config.toml
model = "image inpainting model"
dataset = "Sentinel-2 satellite tiles (TerraMesh)"
train_examples = 72500
image_size = 32
grayscale = true
crop_scale_min = 0.7
horizontal_flip = true
translate = 0.06
task = "inpainting"
loss = "l1"
arch = "unet"
norm = "batchnorm"
hidden_act = "gelu"
channel_attention = "eca"
widths = [96, 192, 384, 384]
blocks_per_level = 2
block = "sep"
dropout = 0.05
attention = false
upsampling = "transposed_conv"
init = "lecun_normal"
residual_init = "none"
optimizer = "muon"
muon_scale = "match_rms_adamw"
learning_rate = 0.0048
momentum = 0.9
nesterov = true
orthogonalizer = "newton_schulz_5"
adamw_lr_other_params = 0.0011
magnitude_pruning = 0.5
max_steps = 4500
batch_size = 256
epochs = 15.9
lr_schedule = "wsd_sqrt"
decay_fraction = 0.3
final_lr_fraction = 0
warmup_steps = 90
weight_decay = 0.1
adamw_weight_decay_other_params = 0
Rows from block 4, named by matrix and row number. Rows with one number belong to one channel. Each number is 50 + 10 x the weight over the matrix's rms, rounded and kept within 0 to 99. All counts start at 0.
# convs1: first pointwise conv (model.enc.2.0.convs.1.weight, 384x384x1x1), inputs 288-383
# convs3: second pointwise conv (model.enc.2.0.convs.3.weight, 384x384x1x1, transposed), outputs 288-383
convs1.120:37 57 50 50 50 50 50 50 20 50 55 50 50 50 49 41 43 39 50 52 34 53 65 50 68 59 50 50 50 50 50 50 64 50 45 64 37 50 50 50 50 50 73 50 51 64 50 50 61 47 36 50 50 28 42 50 50 38 50 55 52 31 50 50 25 50 46 50 69 38 27 61 70 50 72 54 23 50 76 50 50 63 26 50 50 50 64 54 50 50 50 48 50 43 50 57
convs1.121:50 50 50 59 50 50 50 27 50 50 31 56 50 38 50 50 42 50 23 42 50 52 50 50 50 88 38 66 58 50 50 50 46 45 50 47 50 50 50 50 50 50 50 38 28 50 50 64 58 50 50 50 50 50 40 61 65 50 50 45 50 52 38 50 50 52 60 50 50 50 50 42 50 53 50 34 53 50 50 50 44 50 50 73 50 69 50 50 50 50 50 64 50 50 38 50
convs1.122:55 21 50 57 50 40 50 55 50 50 50 50 50 50 56 50 46 50 50 54 50 46 50 65 41 05 47 44 50 45 50 44 50 50 48 50 71 50 50 43 34 52 63 50 50 39 50 52 51 52 50 50 31 40 50 31 50 43 50 50 50 46 43 73 50 64 50 48 50 50 50 50 50 50 56 43 50 50 53 45 42 50 50 50 47 50 50 50 50 66 55 50 50 50 39 50
convs1.123:50 42 39 66 45 78 62 77 52 50 50 46 50 56 50 38 50 44 50 50 48 47 43 50 41 50 50 55 70 54 50 40 50 54 50 50 50 42 40 50 50 50 50 50 50 54 55 31 89 69 50 50 54 43 50 50 50 28 50 50 43 50 56 64 50 50 50 45 50 43 65 19 50 87 46 62 59 50 28 12 44 50 64 84 50 50 52 50 48 61 62 73 52 50 40 38
convs1.124:50 50 40 50 50 64 50 59 50 50 50 50 50 50 54 50 41 50 50 45 50 50 50 50 46 57 50 51 50 45 50 47 50 50 50 50 43 50 49 61 50 60 64 50 50 48 50 50 50 53 50 50 50 32 50 50 50 68 48 50 50 54 50 54 50 50 68 61 63 50 50 50 60 50 65 50 50 50 50 49 50 50 52 50 50 50 50 54 50 50 50 50 50 50 52 50
convs1.125:50 51 49 40 61 51 50 50 50 36 91 52 50 48 56 50 50 51 66 50 50 65 20 45 50 50 83 85 27 50 41 21 50 50 34 50 47 50 53 50 52 50 60 56 50 50 51 50 80 83 80 50 50 50 76 50 50 38 53 48 54 40 52 81 50 50 50 37 50 76 50 56 50 44 32 58 69 33 50 43 58 50 75 38 34 50 38 50 50 50 50 50 45 50 54 66
convs1.126:47 50 50 42 50 30 72 64 48 70 50 39 50 50 50 50 49 50 50 65 50 50 48 49 50 50 50 50 44 50 56 50 21 39 50 79 50 32 56 50 26 30 50 50 41 69 52 42 48 50 34 43 39 50 55 42 50 70 50 42 50 26 43 50 47 63 50 50 59 50 26 43 43 50 60 50 50 50 50 37 50 50 50 50 50 50 50 25 53 68 59 48 64 50 50 50
convs1.127:50 50 41 62 24 44 53 50 66 66 50 50 50 50 58 50 50 50 50 50 50 46 23 44 72 50 54 56 48 17 50 67 37 50 52 50 65 74 50 40 60 54 62 50 50 66 50 50 53 42 43 40 85 50 50 24 32 50 52 50 54 50 61 50 44 88 50 44 64 57 79 72 30 50 50 50 50 42 70 22 64 50 55 37 67 34 74 50 59 59 50 55 50 47 31 29
convs1.128:66 53 22 50 11 56 50 50 55 65 50 66 50 40 46 50 50 50 44 53 50 33 50 50 56 58 50 65 32 50 35 43 50 60 47 51 50 50 33 50 50 55 44 44 64 36 50 47 69 50 50 39 50 50 50 50 50 60 36 50 57 53 48 52 50 37 50 50 50 57 72 52 28 40 50 50 47 61 50 62 50 50 30 50 44 50 50 50 50 50 50 50 50 69 50 50
convs1.129:41 69 46 50 50 42 43 50 45 50 65 50 50 58 35 50 65 63 54 46 50 81 38 44 50 50 64 50 39 48 51 50 47 50 50 59 70 50 46 66 50 65 49 33 50 42 25 50 50 19 50 49 45 50 25 57 40 47 80 32 56 46 50 50 62 50 50 50 60 61 47 18 60 20 28 50 50 50 80 50 50 50 44 30 32 70 41 52 41 61 50 25 53 50 59 50
convs1.130:70 50 50 52 50 50 50 62 53 59 50 50 73 59 50 76 50 50 50 50 50 57 53 50 29 51 40 50 50 50 50 65 50 65 46 26 52 50 44 49 34 37 40 35 50 50 56 50 66 57 59 58 58 50 57 35 50 50 38 40 41 50 50 46 48 33 50 51 50 37 50 41 50 36 50 69 50 50 33 38 53 24 48 50 43 55 70 50 57 45 41 46 60 17 50 50
convs1.131:36 50 50 50 69 54 52 50 53 50 56 58 51 47 50 33 50 59 50 50 50 50 50 50 50 63 34 50 50 83 55 50 37 50 28 54 55 50 50 50 33 56 50 50 50 50 50 57 52 50 33 50 35 37 47 78 50 47 50 57 50 50 50 50 57 68 74 50 35 50 45 50 54 51 54 50 16 50 50 50 50 50 50 42 50 50 50 64 50 47 75 50 50 48 37 43
convs1.132:50 33 50 70 57 50 50 50 44 50 50 53 34 64 38 40 58 50 50 50 55 50 70 50 53 50 33 50 50 48 50 63 50 50 60 50 50 43 50 40 50 52 50 43 50 55 59 50 50 50 56 55 50 50 50 50 45 38 34 50 50 50 49 50 55 50 50 46 50 51 50 46 66 50 37 48 43 50 50 58 50 65 26 50 42 33 60 50 50 53 50 77 68 50 50 58
convs1.133:50 55 59 70 50 50 32 50 50 50 50 50 63 50 48 61 42 50 49 50 50 61 55 50 50 50 53 29 50 50 38 50 50 50 42 50 50 50 50 27 50 50 50 50 50 50 50 50 50 30 50 45 50 36 50 50 55 50 56 30 50 42 50 50 50 61 50 50 66 83 66 55 50 56 50 58 61 28 58 37 48 50 48 50 50 60 56 50 50 68 44 63 68 50 44 50
convs1.134:64 50 56 50 34 50 50 50 50 50 52 74 50 50 50 50 50 48 50 50 55 37 27 58 50 39 50 50 63 44 50 52 52 50 54 49 50 50 50 50 50 29 38 65 55 49 50 50 50 50 45 50 50 50 50 50 42 56 50 50 50 50 50 37 48 51 50 50 50 50 50 50 64 47 26 50 53 22 43 41 50 47 50 39 50 36 38 39 50 50 50 37 50 62 50 50
convs1.135:50 50 57 22 12 33 50 46 32 50 68 60 48 50 50 50 50 48 45 38 44 47 51 51 50 50 43 57 50 50 42 50 50 50 52 50 25 31 50 42 50 50 50 50 60 50 50 39 48 69 57 50 87 50 53 70 50 50 75 50 13 50 55 50 59 50 10 35 50 46 49 51 57 50 50 64 56 56 50 50 50 50 44 32 61 39 51 50 46 57 50 23 65 46 65 50
convs1.136:57 54 50 66 60 51 50 50 52 84 50 44 50 50 50 50 50 50 50 40 61 50 50 50 55 46 51 50 43 50 47 50 50 41 42 50 50 45 41 50 68 66 50 50 50 50 50 59 24 53 50 50 39 43 50 50 50 31 50 50 43 50 51 50 50 86 25 46 41 50 53 69 59 50 52 49 50 50 50 98 50 50 50 50 24 50 50 44 48 50 50 76 50 51 50 58
convs1.137:50 50 53 64 74 68 50 50 50 50 58 49 21 62 50 46 63 68 49 50 62 50 50 32 61 51 59 50 66 50 50 50 50 29 50 50 75 73 50 58 50 71 50 50 50 50 49 50 50 50 50 34 65 53 30 50 50 50 35 50 50 57 50 39 50 65 61 50 58 36 50 17 50 50 50 50 50 45 50 50 50 50 50 50 50 50 61 50 50 70 37 88 50 26 24 71
convs1.138:70 50 50 31 50 50 58 50 50 50 50 69 56 50 51 50 46 50 42 50 53 57 64 50 50 16 31 53 51 51 50 50 34 50 65 50 50 61 44 50 58 50 50 35 50 64 57 50 49 60 57 50 50 47 50 50 50 47 50 42 50 50 44 52 50 65 50 34 24 42 50 50 53 50 61 50 47 25 34 50 50 39 38 50 50 50 50 66 62 50 50 19 50 54 62 50
convs1.139:50 72 50 50 78 55 50 55 50 50 57 48 50 49 50 50 50 52 56 50 67 50 50 50 50 61 26 64 50 55 49 66 50 40 44 50 50 50 50 50 50 67 48 35 40 50 50 50 50 57 50 50 50 38 50 44 50 50 50 47 59 50 71 50 50 50 50 50 58 50 50 50 54 29 50 50 50 29 47 50 57 58 52 73 60 50 50 50 50 40 47 40 71 42 50 50
convs1.140:50 67 50 72 50 65 30 31 50 50 50 30 52 50 46 50 50 22 50 47 84 58 54 50 32 47 53 55 48 70 29 32 43 69 50 50 50 50 50 60 46 50 50 55 46 58 50 50 54 50 59 50 51 50 79 50 36 39 50 35 43 50 50 58 70 50 68 50 99 47 31 50 25 20 50 60 81 42 38 39 50 50 50 70 50 65 73 50 36 39 58 66 50 36 50 50
convs1.141:69 34 64 47 66 39 50 50 50 50 50 50 61 50 50 34 50 50 42 45 50 50 57 50 50 53 50 48 37 50 50 49 45 19 46 62 53 50 50 50 42 66 50 68 50 49 29 50 50 50 50 43 57 50 48 50 50 59 50 40 50 50 32 50 42 50 50 50 50 58 48 56 41 50 50 40 50 50 50 72 61 50 51 50 69 92 41 50 50 80 50 50 50 50 16 50
convs1.142:63 52 50 54 53 49 50 50 43 32 47 48 50 50 50 50 50 50 48 50 50 49 50 45 53 50 55 59 62 55 55 50 50 74 50 50 55 49 50 50 50 50 50 50 50 45 57 61 50 62 50 59 50 50 27 42 54 50 50 50 62 50 65 50 50 33 25 38 50 58 57 31 32 43 50 27 62 50 40 50 50 37 35 53 50 50 50 50 50 52 50 50 38 43 50 35
convs1.143:50 50 36 63 32 66 65 50 57 50 50 37 37 50 40 47 50 59 75 50 67 50 50 85 37 44 55 68 58 60 40 50 69 50 50 57 50 46 47 49 50 50 50 65 43 50 57 34 58 50 46 50 63 31 62 57 51 58 47 70 50 12 45 29 50 47 59 50 27 50 31 38 50 43 40 36 48 50 50 55 50 52 51 50 68 50 60 50 50 63 50 50 57 46 22 50
convs1.144:50 54 50 50 46 50 50 63 32 50 50 50 27 50 50 39 47 50 60 17 47 30 47 50 50 50 52 50 50 35 45 50 40 32 24 64 49 45 50 50 38 39 45 45 50 50 50 30 50 50 14 45 45 50 50 59 50 50 32 50 70 50 50 50 42 50 46 50 40 50 33 58 37 56 50 56 40 50 50 47 50 50 50 50 56 50 50 65 95 35 41 45 50 35 35 50
convs1.145:50 61 47 40 39 61 50 50 50 60 34 72 50 41 50 57 50 50 50 56 50 50 50 25 39 50 50 64 59 38 50 61 50 54 65 50 51 50 49 50 50 70 50 50 50 59 64 50 42 50 50 50 50 50 49 34 50 50 21 46 50 39 50 50 50 57 34 50 40 55 57 50 50 36 61 33 50 33 50 44 50 68 50 50 55 50 35 44 50 44 65 50 50 45 64 25
convs1.146:50 46 50 54 46 45 62 57 73 42 50 50 50 50 50 60 64 62 26 50 40 45 54 50 50 52 65 50 52 50 63 50 50 50 43 43 51 50 30 73 50 50 50 50 50 50 56 56 38 50 66 50 29 13 50 50 42 50 35 74 37 35 38 50 38 44 50 50 50 35 50 35 61 50 50 50 33 50 70 50 48 50 50 65 50 71 37 30 49 50 50 32 50 59 60 40
convs1.147:27 50 50 50 61 44 80 50 50 50 50 50 50 28 50 64 45 52 50 50 50 45 49 50 54 50 45 55 50 50 70 26 50 50 42 50 50 25 50 50 50 50 50 30 50 50 60 50 50 43 15 54 50 50 77 61 46 50 70 50 50 52 50 50 50 47 50 50 50 62 31 74 63 46 50 50 50 43 50 59 50 50 38 50 50 50 50 50 55 39 50 50 50 50 40 45
convs1.148:50 50 51 50 63 50 45 51 75 50 56 55 55 46 50 67 50 63 58 50 47 50 46 29 38 63 78 50 50 50 50 41 50 71 57 50 50 50 41 55 50 50 50 50 50 51 43 60 50 47 59 50 50 56 51 50 40 50 51 63 50 40 50 50 50 50 59 38 50 61 50 50 50 67 50 66 50 50 50 48 50 50 50 50 64 50 50 84 57 60 49 50 50 40 50 49
convs1.149:50 50 50 53 50 50 50 48 50 50 45 50 66 50 50 50 50 17 50 50 50 57 50 41 50 41 66 49 37 72 50 65 61 74 50 15 50 50 41 50 50 53 50 47 50 50 50 24 50 36 73 50 50 38 58 44 57 33 53 43 50 50 06 09 39 50 57 44 50 50 50 50 50 50 50 69 40 50 50 50 50 50 31 55 29 49 50 42 50 39 50 50 31 50 50 54
convs1.150:50 50 50 50 50 50 55 50 38 50 50 52 50 23 38 70 32 50 50 61 50 50 50 50 50 50 50 50 50 50 50 50 50 21 76 43 50 56 39 50 76 32 50 50 50 50 50 50 65 35 60 50 50 44 54 44 50 50 65 46 48 50 50 50 50 32 50 45 58 22 49 50 50 55 38 50 43 50 71 50 53 50 48 38 50 40 58 50 50 50 50 50 52 40 59 50
convs1.151:53 50 50 42 50 43 50 50 56 60 41 42 37 50 59 25 43 50 50 60 50 50 60 49 58 66 60 50 50 50 50 50 34 50 43 64 50 50 42 39 50 37 55 19 33 50 50 50 57 50 50 39 50 39 61 50 54 50 43 50 68 52 50 54 39 38 50 50 46 45 57 52 56 50 28 45 50 50 58 50 55 50 37 44 33 49 50 31 50 50 51 50 63 50 61 50
convs1.152:50 40 50 50 80 50 33 50 45 09 50 50 50 51 49 33 60 62 50 50 50 50 61 64 53 50 51 52 31 50 50 50 50 50 69 55 49 44 50 44 50 66 50 66 70 50 50 22 46 50 50 50 50 50 50 51 48 50 50 50 55 72 47 50 80 49 50 50 50 50 50 50 50 79 50 30 38 50 50 50 50 25 66 70 50 50 29 50 62 50 58 62 50 50 62 80
convs1.153:35 62 50 50 35 50 50 50 50 50 50 50 34 50 41 50 37 48 41 48 50 50 53 50 50 50 50 37 43 50 40 50 50 42 50 50 77 50 50 50 42 57 59 50 58 38 50 50 50 44 51 35 50 50 50 50 50 68 57 61 44 66 50 42 47 57 50 57 50 35 50 45 50 65 50 50 50 50 50 68 50 50 35 50 50 50 39 50 36 65 53 46 76 50 50 50
convs1.154:50 50 50 73 61 50 26 32 50 50 57 48 50 50 50 50 50 36 50 45 50 50 50 50 50 52 50 38 50 82 33 50 50 55 36 50 55 50 53 42 50 50 50 50 43 50 17 66 50 50 44 50 71 50 46 56 50 24 47 43 16 51 50 50 66 50 50 50 28 47 44 50 41 45 55 44 50 50 50 40 55 50 56 67 50 45 35 50 63 73 68 38 50 50 50 89
convs3.120:50 47 44 50 50 29 50 50 41 50 41 50 50 83 50 50 50 50 50 50 64 66 66 50 50 31 50 61 50 50 50 46 25 50 50 13 68 50 31 35 41 50 50 50 57 28 50 68 50 50 50 36 70 41 61 50 50 50 50 50 32 50 50 24 46 50 50 50 61 15 50 54 47 50 50 36 50 50 50 50 50 50 45 31 50 50 33 71 64 50 44 50 71 28 50 50
convs3.121:50 69 50 45 33 50 44 50 50 50 50 50 50 50 50 51 44 53 50 50 54 50 57 50 50 50 50 50 70 50 46 50 64 59 50 49 19 50 42 50 50 50 50 50 39 50 39 50 50 50 50 50 32 50 74 50 50 50 50 50 50 50 73 50 50 40 40 65 81 57 50 56 37 41 50 50 50 50 50 50 50 50 50 50 50 55 50 74 50 76 50 65 33 50 67 50
convs3.122:39 78 50 62 50 50 35 50 49 50 50 50 48 31 59 50 54 49 75 57 50 74 71 60 53 56 46 50 47 50 47 53 50 40 50 50 50 46 50 48 57 50 50 50 50 63 50 59 50 65 50 50 50 64 50 50 47 54 50 42 59 50 50 50 50 50 50 49 50 33 50 67 80 50 50 50 50 71 48 50 47 50 50 50 43 50 53 54 50 50 50 50 56 50 25 50
convs3.123:61 46 50 32 50 44 50 50 50 50 50 50 22 92 50 55 38 40 50 64 50 40 45 50 50 38 32 42 54 31 50 34 39 99 59 45 52 50 50 71 50 50 50 92 75 19 61 50 39 35 56 48 81 65 30 83 50 42 50 50 31 43 43 50 75 65 67 50 45 36 50 50 50 50 50 50 44 50 41 48 56 71 69 50 50 50 47 50 50 44 50 50 50 37 67 50
convs3.124:50 50 62 35 41 50 50 50 50 50 72 50 52 50 50 50 50 58 29 27 50 49 37 50 50 50 56 50 50 50 50 50 63 56 58 50 50 50 50 42 50 38 27 50 62 50 61 50 51 50 50 50 50 40 50 64 50 50 50 50 60 58 32 50 44 40 50 40 50 44 50 50 50 57 48 50 50 50 50 50 50 50 50 66 54 52 57 63 50 40 50 50 50 50 57 51
convs3.125:49 50 35 79 50 34 51 41 32 54 53 48 30 68 50 56 43 50 50 50 61 50 50 50 50 50 50 50 43 50 50 50 50 50 50 47 63 47 50 50 50 61 50 50 46 18 28 56 50 77 77 30 50 51 50 50 53 50 54 50 33 50 78 50 36 50 50 58 69 25 50 48 62 50 64 54 52 45 50 50 50 44 40 50 57 50 50 50 50 60 42 50 50 50 50 63
convs3.126:50 44 50 44 42 50 50 42 50 50 24 50 50 50 36 50 36 71 50 50 46 50 29 50 73 44 50 58 34 50 71 50 50 66 32 55 65 50 50 79 56 50 21 48 50 50 50 52 50 50 50 71 66 58 59 36 56 50 23 50 50 57 50 32 50 50 94 50 50 50 61 50 50 38 50 50 64 42 50 49 18 63 50 50 43 50 50 50 34 74 52 58 50 43 50 50
convs3.127:61 50 50 50 43 50 56 48 50 50 42 50 50 50 50 50 47 50 50 50 50 50 50 50 50 39 38 50 29 62 60 50 44 66 50 50 59 50 44 72 50 50 50 18 63 50 50 52 50 57 45 50 63 61 50 53 50 82 57 33 50 51 50 50 50 48 50 50 43 82 32 49 50 23 48 43 50 50 50 31 50 40 42 50 50 26 39 49 62 50 50 54 32 50 49 28
convs3.128:29 50 50 50 33 49 28 50 24 54 56 56 63 64 50 50 50 50 50 57 50 64 50 50 72 50 50 20 43 50 59 50 45 55 50 50 43 48 33 43 50 53 50 56 39 50 73 50 50 53 50 80 44 50 66 50 50 50 34 56 54 50 63 32 50 50 62 50 50 50 30 78 54 47 46 40 40 47 60 56 61 42 36 50 50 57 58 43 50 50 50 42 50 50 50 50
convs3.129:50 41 42 50 50 60 50 64 51 50 50 52 50 38 43 50 50 42 65 50 50 50 50 50 69 42 50 50 62 36 50 61 50 50 34 31 50 50 52 57 50 50 58 67 50 50 54 50 50 47 50 50 50 50 50 31 36 50 50 50 50 50 50 51 52 50 50 50 50 54 50 70 45 50 75 50 50 50 50 50 45 53 57 59 25 50 50 50 50 50 61 50 50 50 50 35
convs3.130:50 50 50 50 55 50 45 50 46 50 20 44 50 38 55 50 46 53 50 50 50 50 50 50 50 63 50 50 50 50 50 51 50 50 61 62 73 54 50 50 50 67 57 44 50 50 38 39 50 59 46 62 50 31 46 85 66 49 50 50 58 50 60 62 50 50 35 50 29 50 46 50 47 63 50 50 51 50 50 50 53 50 38 54 50 50 49 50 71 50 50 50 50 50 50 28
convs3.131:71 56 50 50 52 40 50 53 50 50 50 42 50 50 50 50 50 50 64 59 58 60 50 50 50 50 50 40 39 50 62 54 47 50 50 50 50 60 63 50 50 50 70 51 50 50 56 43 50 81 51 68 50 58 31 50 55 50 30 31 50 58 36 57 50 41 50 50 50 66 50 44 50 50 50 50 50 50 50 50 50 48 57 50 50 68 50 50 50 51 50 50 50 50 43 56
convs3.132:50 50 50 53 50 50 37 43 50 43 36 62 53 34 50 37 47 50 50 50 50 50 70 58 38 47 50 36 67 50 50 50 50 50 18 36 50 50 50 57 43 50 45 50 38 45 39 50 50 41 46 53 50 50 50 50 59 67 50 50 36 50 53 71 86 50 47 50 50 50 57 50 39 51 37 62 35 50 50 50 50 50 50 73 48 50 65 50 50 46 41 50 50 56 50 42
convs3.133:48 50 32 50 45 51 50 50 50 65 32 50 73 43 50 50 50 50 25 50 41 50 50 50 50 50 19 44 50 50 50 56 36 50 50 60 49 50 36 50 50 54 50 49 44 50 46 50 51 50 47 50 50 38 27 46 02 50 50 50 50 50 38 50 54 62 71 50 41 28 50 50 43 31 50 50 50 50 50 50 50 34 59 50 44 34 50 50 58 52 35 71 33 48 29 53
convs3.134:54 50 62 28 50 50 20 32 50 50 50 53 50 38 50 65 76 50 55 21 50 40 50 62 56 65 50 66 60 50 32 49 40 66 32 51 50 53 44 46 44 50 50 50 50 43 50 43 50 44 93 50 53 50 50 41 50 25 50 27 50 33 50 54 42 69 50 50 43 21 60 55 23 66 50 50 45 50 50 50 95 50 70 43 61 69 50 50 50 50 50 50 50 52 35 50
convs3.135:42 40 50 81 50 50 71 50 50 50 50 50 50 50 50 50 64 50 50 50 35 50 50 46 50 47 50 50 50 50 50 54 35 51 67 41 50 50 50 50 50 50 43 50 50 50 53 50 50 99 40 46 32 50 50 35 50 96 50 41 50 94 43 58 29 44 50 50 50 50 52 57 41 50 71 33 50 51 44 48 50 61 31 42 50 49 44 45 50 46 50 86 50 50 93 56
convs3.136:50 39 54 44 50 33 50 50 61 35 26 60 50 57 40 50 50 52 50 73 52 27 48 50 49 56 50 57 50 34 45 50 69 50 50 34 50 42 65 31 50 46 50 26 50 50 50 45 45 50 50 50 37 50 54 50 50 54 48 32 58 41 60 50 52 44 40 50 50 50 34 47 50 39 50 75 53 48 50 36 80 50 31 41 50 53 50 72 50 50 50 53 44 50 29 48
convs3.137:82 50 50 00 62 50 50 58 62 20 46 42 69 50 50 50 72 50 67 63 50 50 50 50 50 50 16 54 45 50 50 50 67 17 48 76 50 50 50 50 54 50 50 52 50 46 50 51 48 50 57 50 54 65 50 56 29 56 50 15 50 19 49 54 50 41 67 50 50 50 45 69 41 50 64 50 72 50 50 48 68 50 50 50 43 50 58 50 50 50 50 58 41 50 50 50
convs3.138:50 50 64 50 50 50 59 50 50 50 50 42 50 48 57 50 47 59 50 41 50 50 50 50 50 50 50 50 50 50 50 54 50 33 42 17 50 47 69 50 48 49 50 69 50 50 50 63 32 50 49 72 65 50 50 58 50 50 53 50 37 28 50 50 50 50 31 50 45 50 45 50 48 50 50 50 50 50 56 54 50 57 50 50 37 63 50 50 99 63 57 76 38 56 36 20
convs3.139:50 50 50 51 50 50 35 47 50 51 55 53 50 50 65 50 50 47 50 50 50 26 50 50 76 50 64 53 35 50 50 50 50 69 73 50 51 44 37 34 62 38 38 50 65 50 50 58 33 42 67 58 92 50 50 58 58 29 50 50 54 50 50 37 48 50 52 61 50 50 63 65 50 50 78 63 50 69 55 50 37 50 50 50 37 50 63 72 50 45 50 50 18 44 50 50
convs3.140:38 55 40 39 48 38 50 61 50 47 57 44 50 50 50 50 50 49 50 49 50 28 51 51 58 71 19 50 59 49 50 30 62 50 45 67 50 65 52 36 36 44 50 26 45 50 37 36 57 50 41 67 50 44 57 50 27 50 48 74 50 38 31 50 62 50 51 50 50 63 50 59 49 33 58 56 50 35 41 50 50 31 76 37 35 37 50 52 50 50 50 52 50 58 44 50
convs3.141:50 34 50 50 75 50 50 73 50 50 50 44 51 50 46 28 61 49 71 50 50 50 49 50 50 50 50 56 44 50 50 41 52 25 58 50 48 24 50 50 50 70 50 71 69 75 50 50 43 50 50 55 67 50 50 50 31 50 24 64 51 50 50 50 60 50 50 50 61 50 50 50 31 50 68 50 42 40 52 50 50 50 50 50 50 50 41 50 50 47 50 70 50 50 54 43
convs3.142:50 58 50 53 50 46 50 50 48 50 55 50 35 50 44 50 50 50 63 72 50 50 50 50 50 44 40 50 50 23 40 63 40 38 50 50 50 50 56 68 45 50 50 43 66 36 41 50 28 50 43 57 50 50 45 50 44 59 50 44 50 50 41 52 50 50 50 51 50 66 50 45 50 50 67 62 54 30 50 50 44 54 72 50 50 50 42 50 56 50 51 50 58 48 50 44
convs3.143:62 50 44 54 45 52 50 50 50 50 55 56 26 50 50 50 47 49 69 50 62 65 57 65 50 74 55 53 50 53 70 50 50 50 50 53 50 50 58 50 50 50 50 56 50 50 50 63 21 86 50 50 22 43 63 50 50 50 50 50 42 50 56 50 50 42 41 50 50 63 50 50 35 50 54 50 50 55 47 50 44 74 50 41 42 55 71 66 74 50 32 50 50 37 50 50
convs3.144:26 38 57 50 47 50 50 50 64 50 50 50 50 50 50 50 46 51 50 45 50 50 50 73 50 50 50 17 50 43 47 50 50 50 50 74 06 50 80 50 50 59 50 64 59 58 56 42 50 50 51 50 50 35 50 46 59 38 50 50 50 50 32 50 35 56 43 68 50 57 50 50 48 37 46 50 34 50 60 28 65 50 50 50 50 49 61 50 39 50 50 43 52 32 31 50
convs3.145:50 66 50 45 41 40 50 50 55 50 61 50 48 50 50 50 50 50 59 50 47 50 50 55 50 45 50 61 35 77 60 52 50 51 50 53 50 50 50 50 50 77 50 51 50 64 38 51 50 61 50 50 50 47 50 44 44 33 51 46 36 50 50 50 31 50 50 50 50 50 50 50 50 50 50 29 50 51 50 50 45 58 45 38 55 50 60 69 50 37 50 63 44 43 45 44
convs3.146:50 50 35 50 31 47 48 51 50 50 50 50 25 50 32 50 50 50 56 54 50 67 50 50 46 50 50 40 50 59 50 50 51 97 50 60 46 59 50 29 50 62 72 50 50 66 50 50 50 71 50 31 19 48 50 81 54 40 44 50 50 48 50 72 50 50 50 43 37 62 50 30 50 74 50 50 57 50 59 49 50 50 50 50 66 69 50 55 50 53 56 50 59 60 50 61
convs3.147:57 42 43 50 50 32 50 50 50 45 50 50 50 37 61 39 48 50 50 50 55 54 56 50 59 47 54 63 50 46 52 53 56 73 71 46 55 50 67 48 44 46 40 67 50 50 50 62 50 50 72 50 47 28 50 50 50 50 44 50 48 55 56 50 62 37 50 62 50 50 57 50 62 50 50 50 40 74 50 50 50 41 50 44 50 50 50 63 59 20 63 74 40 54 32 45
convs3.148:50 59 50 50 50 50 50 50 50 54 50 50 41 49 49 50 35 36 44 50 56 50 20 50 50 50 85 50 44 34 39 50 26 50 50 53 50 72 55 67 50 50 50 47 50 30 36 22 50 50 38 15 66 50 53 57 89 50 62 50 50 52 50 42 59 50 50 50 46 46 63 50 50 66 49 42 50 51 40 50 50 54 50 40 41 54 50 78 50 50 47 50 59 50 50 51
convs3.149:50 39 50 50 20 50 62 50 67 50 50 54 50 50 50 50 25 50 50 46 50 35 47 50 60 50 43 47 47 37 32 50 74 63 31 50 50 66 50 50 47 31 47 13 50 50 26 50 50 50 59 58 50 45 50 50 50 60 50 50 64 70 50 67 50 40 35 32 52 50 36 50 50 50 43 50 50 50 50 50 43 50 53 50 50 65 50 50 47 50 50 48 50 72 48 55
convs3.150:50 50 50 50 50 64 50 53 55 44 61 50 50 61 58 50 56 39 47 69 50 67 50 50 50 50 63 50 50 50 49 34 46 50 52 50 27 50 50 48 50 44 50 50 50 50 50 55 68 50 39 84 29 47 55 49 50 50 50 54 50 72 50 50 50 54 64 50 50 50 74 50 69 50 50 50 50 50 45 50 41 50 50 73 47 43 50 55 53 61 60 73 38 54 58 60
convs3.151:72 50 50 99 50 50 50 53 50 51 50 50 50 78 52 50 44 50 50 58 67 50 50 51 50 43 50 50 57 50 56 50 48 50 65 86 71 58 35 63 50 29 50 70 50 53 46 50 50 50 50 33 54 61 50 50 67 08 50 62 47 50 50 50 50 50 50 50 50 50 49 52 61 53 79 75 58 33 50 50 41 51 50 34 72 37 68 50 69 50 50 15 50 50 48 82
convs3.152:38 50 63 47 47 55 50 50 57 60 50 50 50 72 50 61 50 50 58 71 50 82 40 90 57 50 53 50 50 50 47 50 53 27 50 50 43 50 50 50 71 20 65 50 50 49 50 44 18 42 27 41 45 40 36 50 50 63 50 50 31 56 70 50 50 50 42 63 50 50 50 50 59 58 50 34 50 50 59 68 06 43 44 67 50 50 50 50 47 54 50 57 54 45 55 50
convs3.153:50 40 50 59 50 50 56 46 47 50 82 50 50 50 50 50 50 50 32 50 59 42 50 50 52 63 59 50 63 50 50 50 52 75 51 53 50 50 23 50 56 50 46 50 32 58 62 50 51 75 29 50 35 50 59 50 69 30 50 76 66 67 50 50 50 50 50 65 51 50 48 50 17 50 29 50 50 50 50 30 34 42 35 58 50 45 50 44 66 51 42 29 50 54 64 50
convs3.154:25 50 50 15 48 45 52 28 68 50 50 50 50 50 61 50 50 50 65 54 50 50 50 50 56 50 50 50 50 50 13 50 50 48 50 50 50 50 62 50 69 50 50 50 32 38 78 50 50 33 61 50 78 50 60 50 50 00 43 50 57 13 50 50 34 61 50 52 50 50 50 64 50 44 50 25 67 50 51 50 50 68 50 32 62 42 50 30 42 68 65 42 63 54 17 50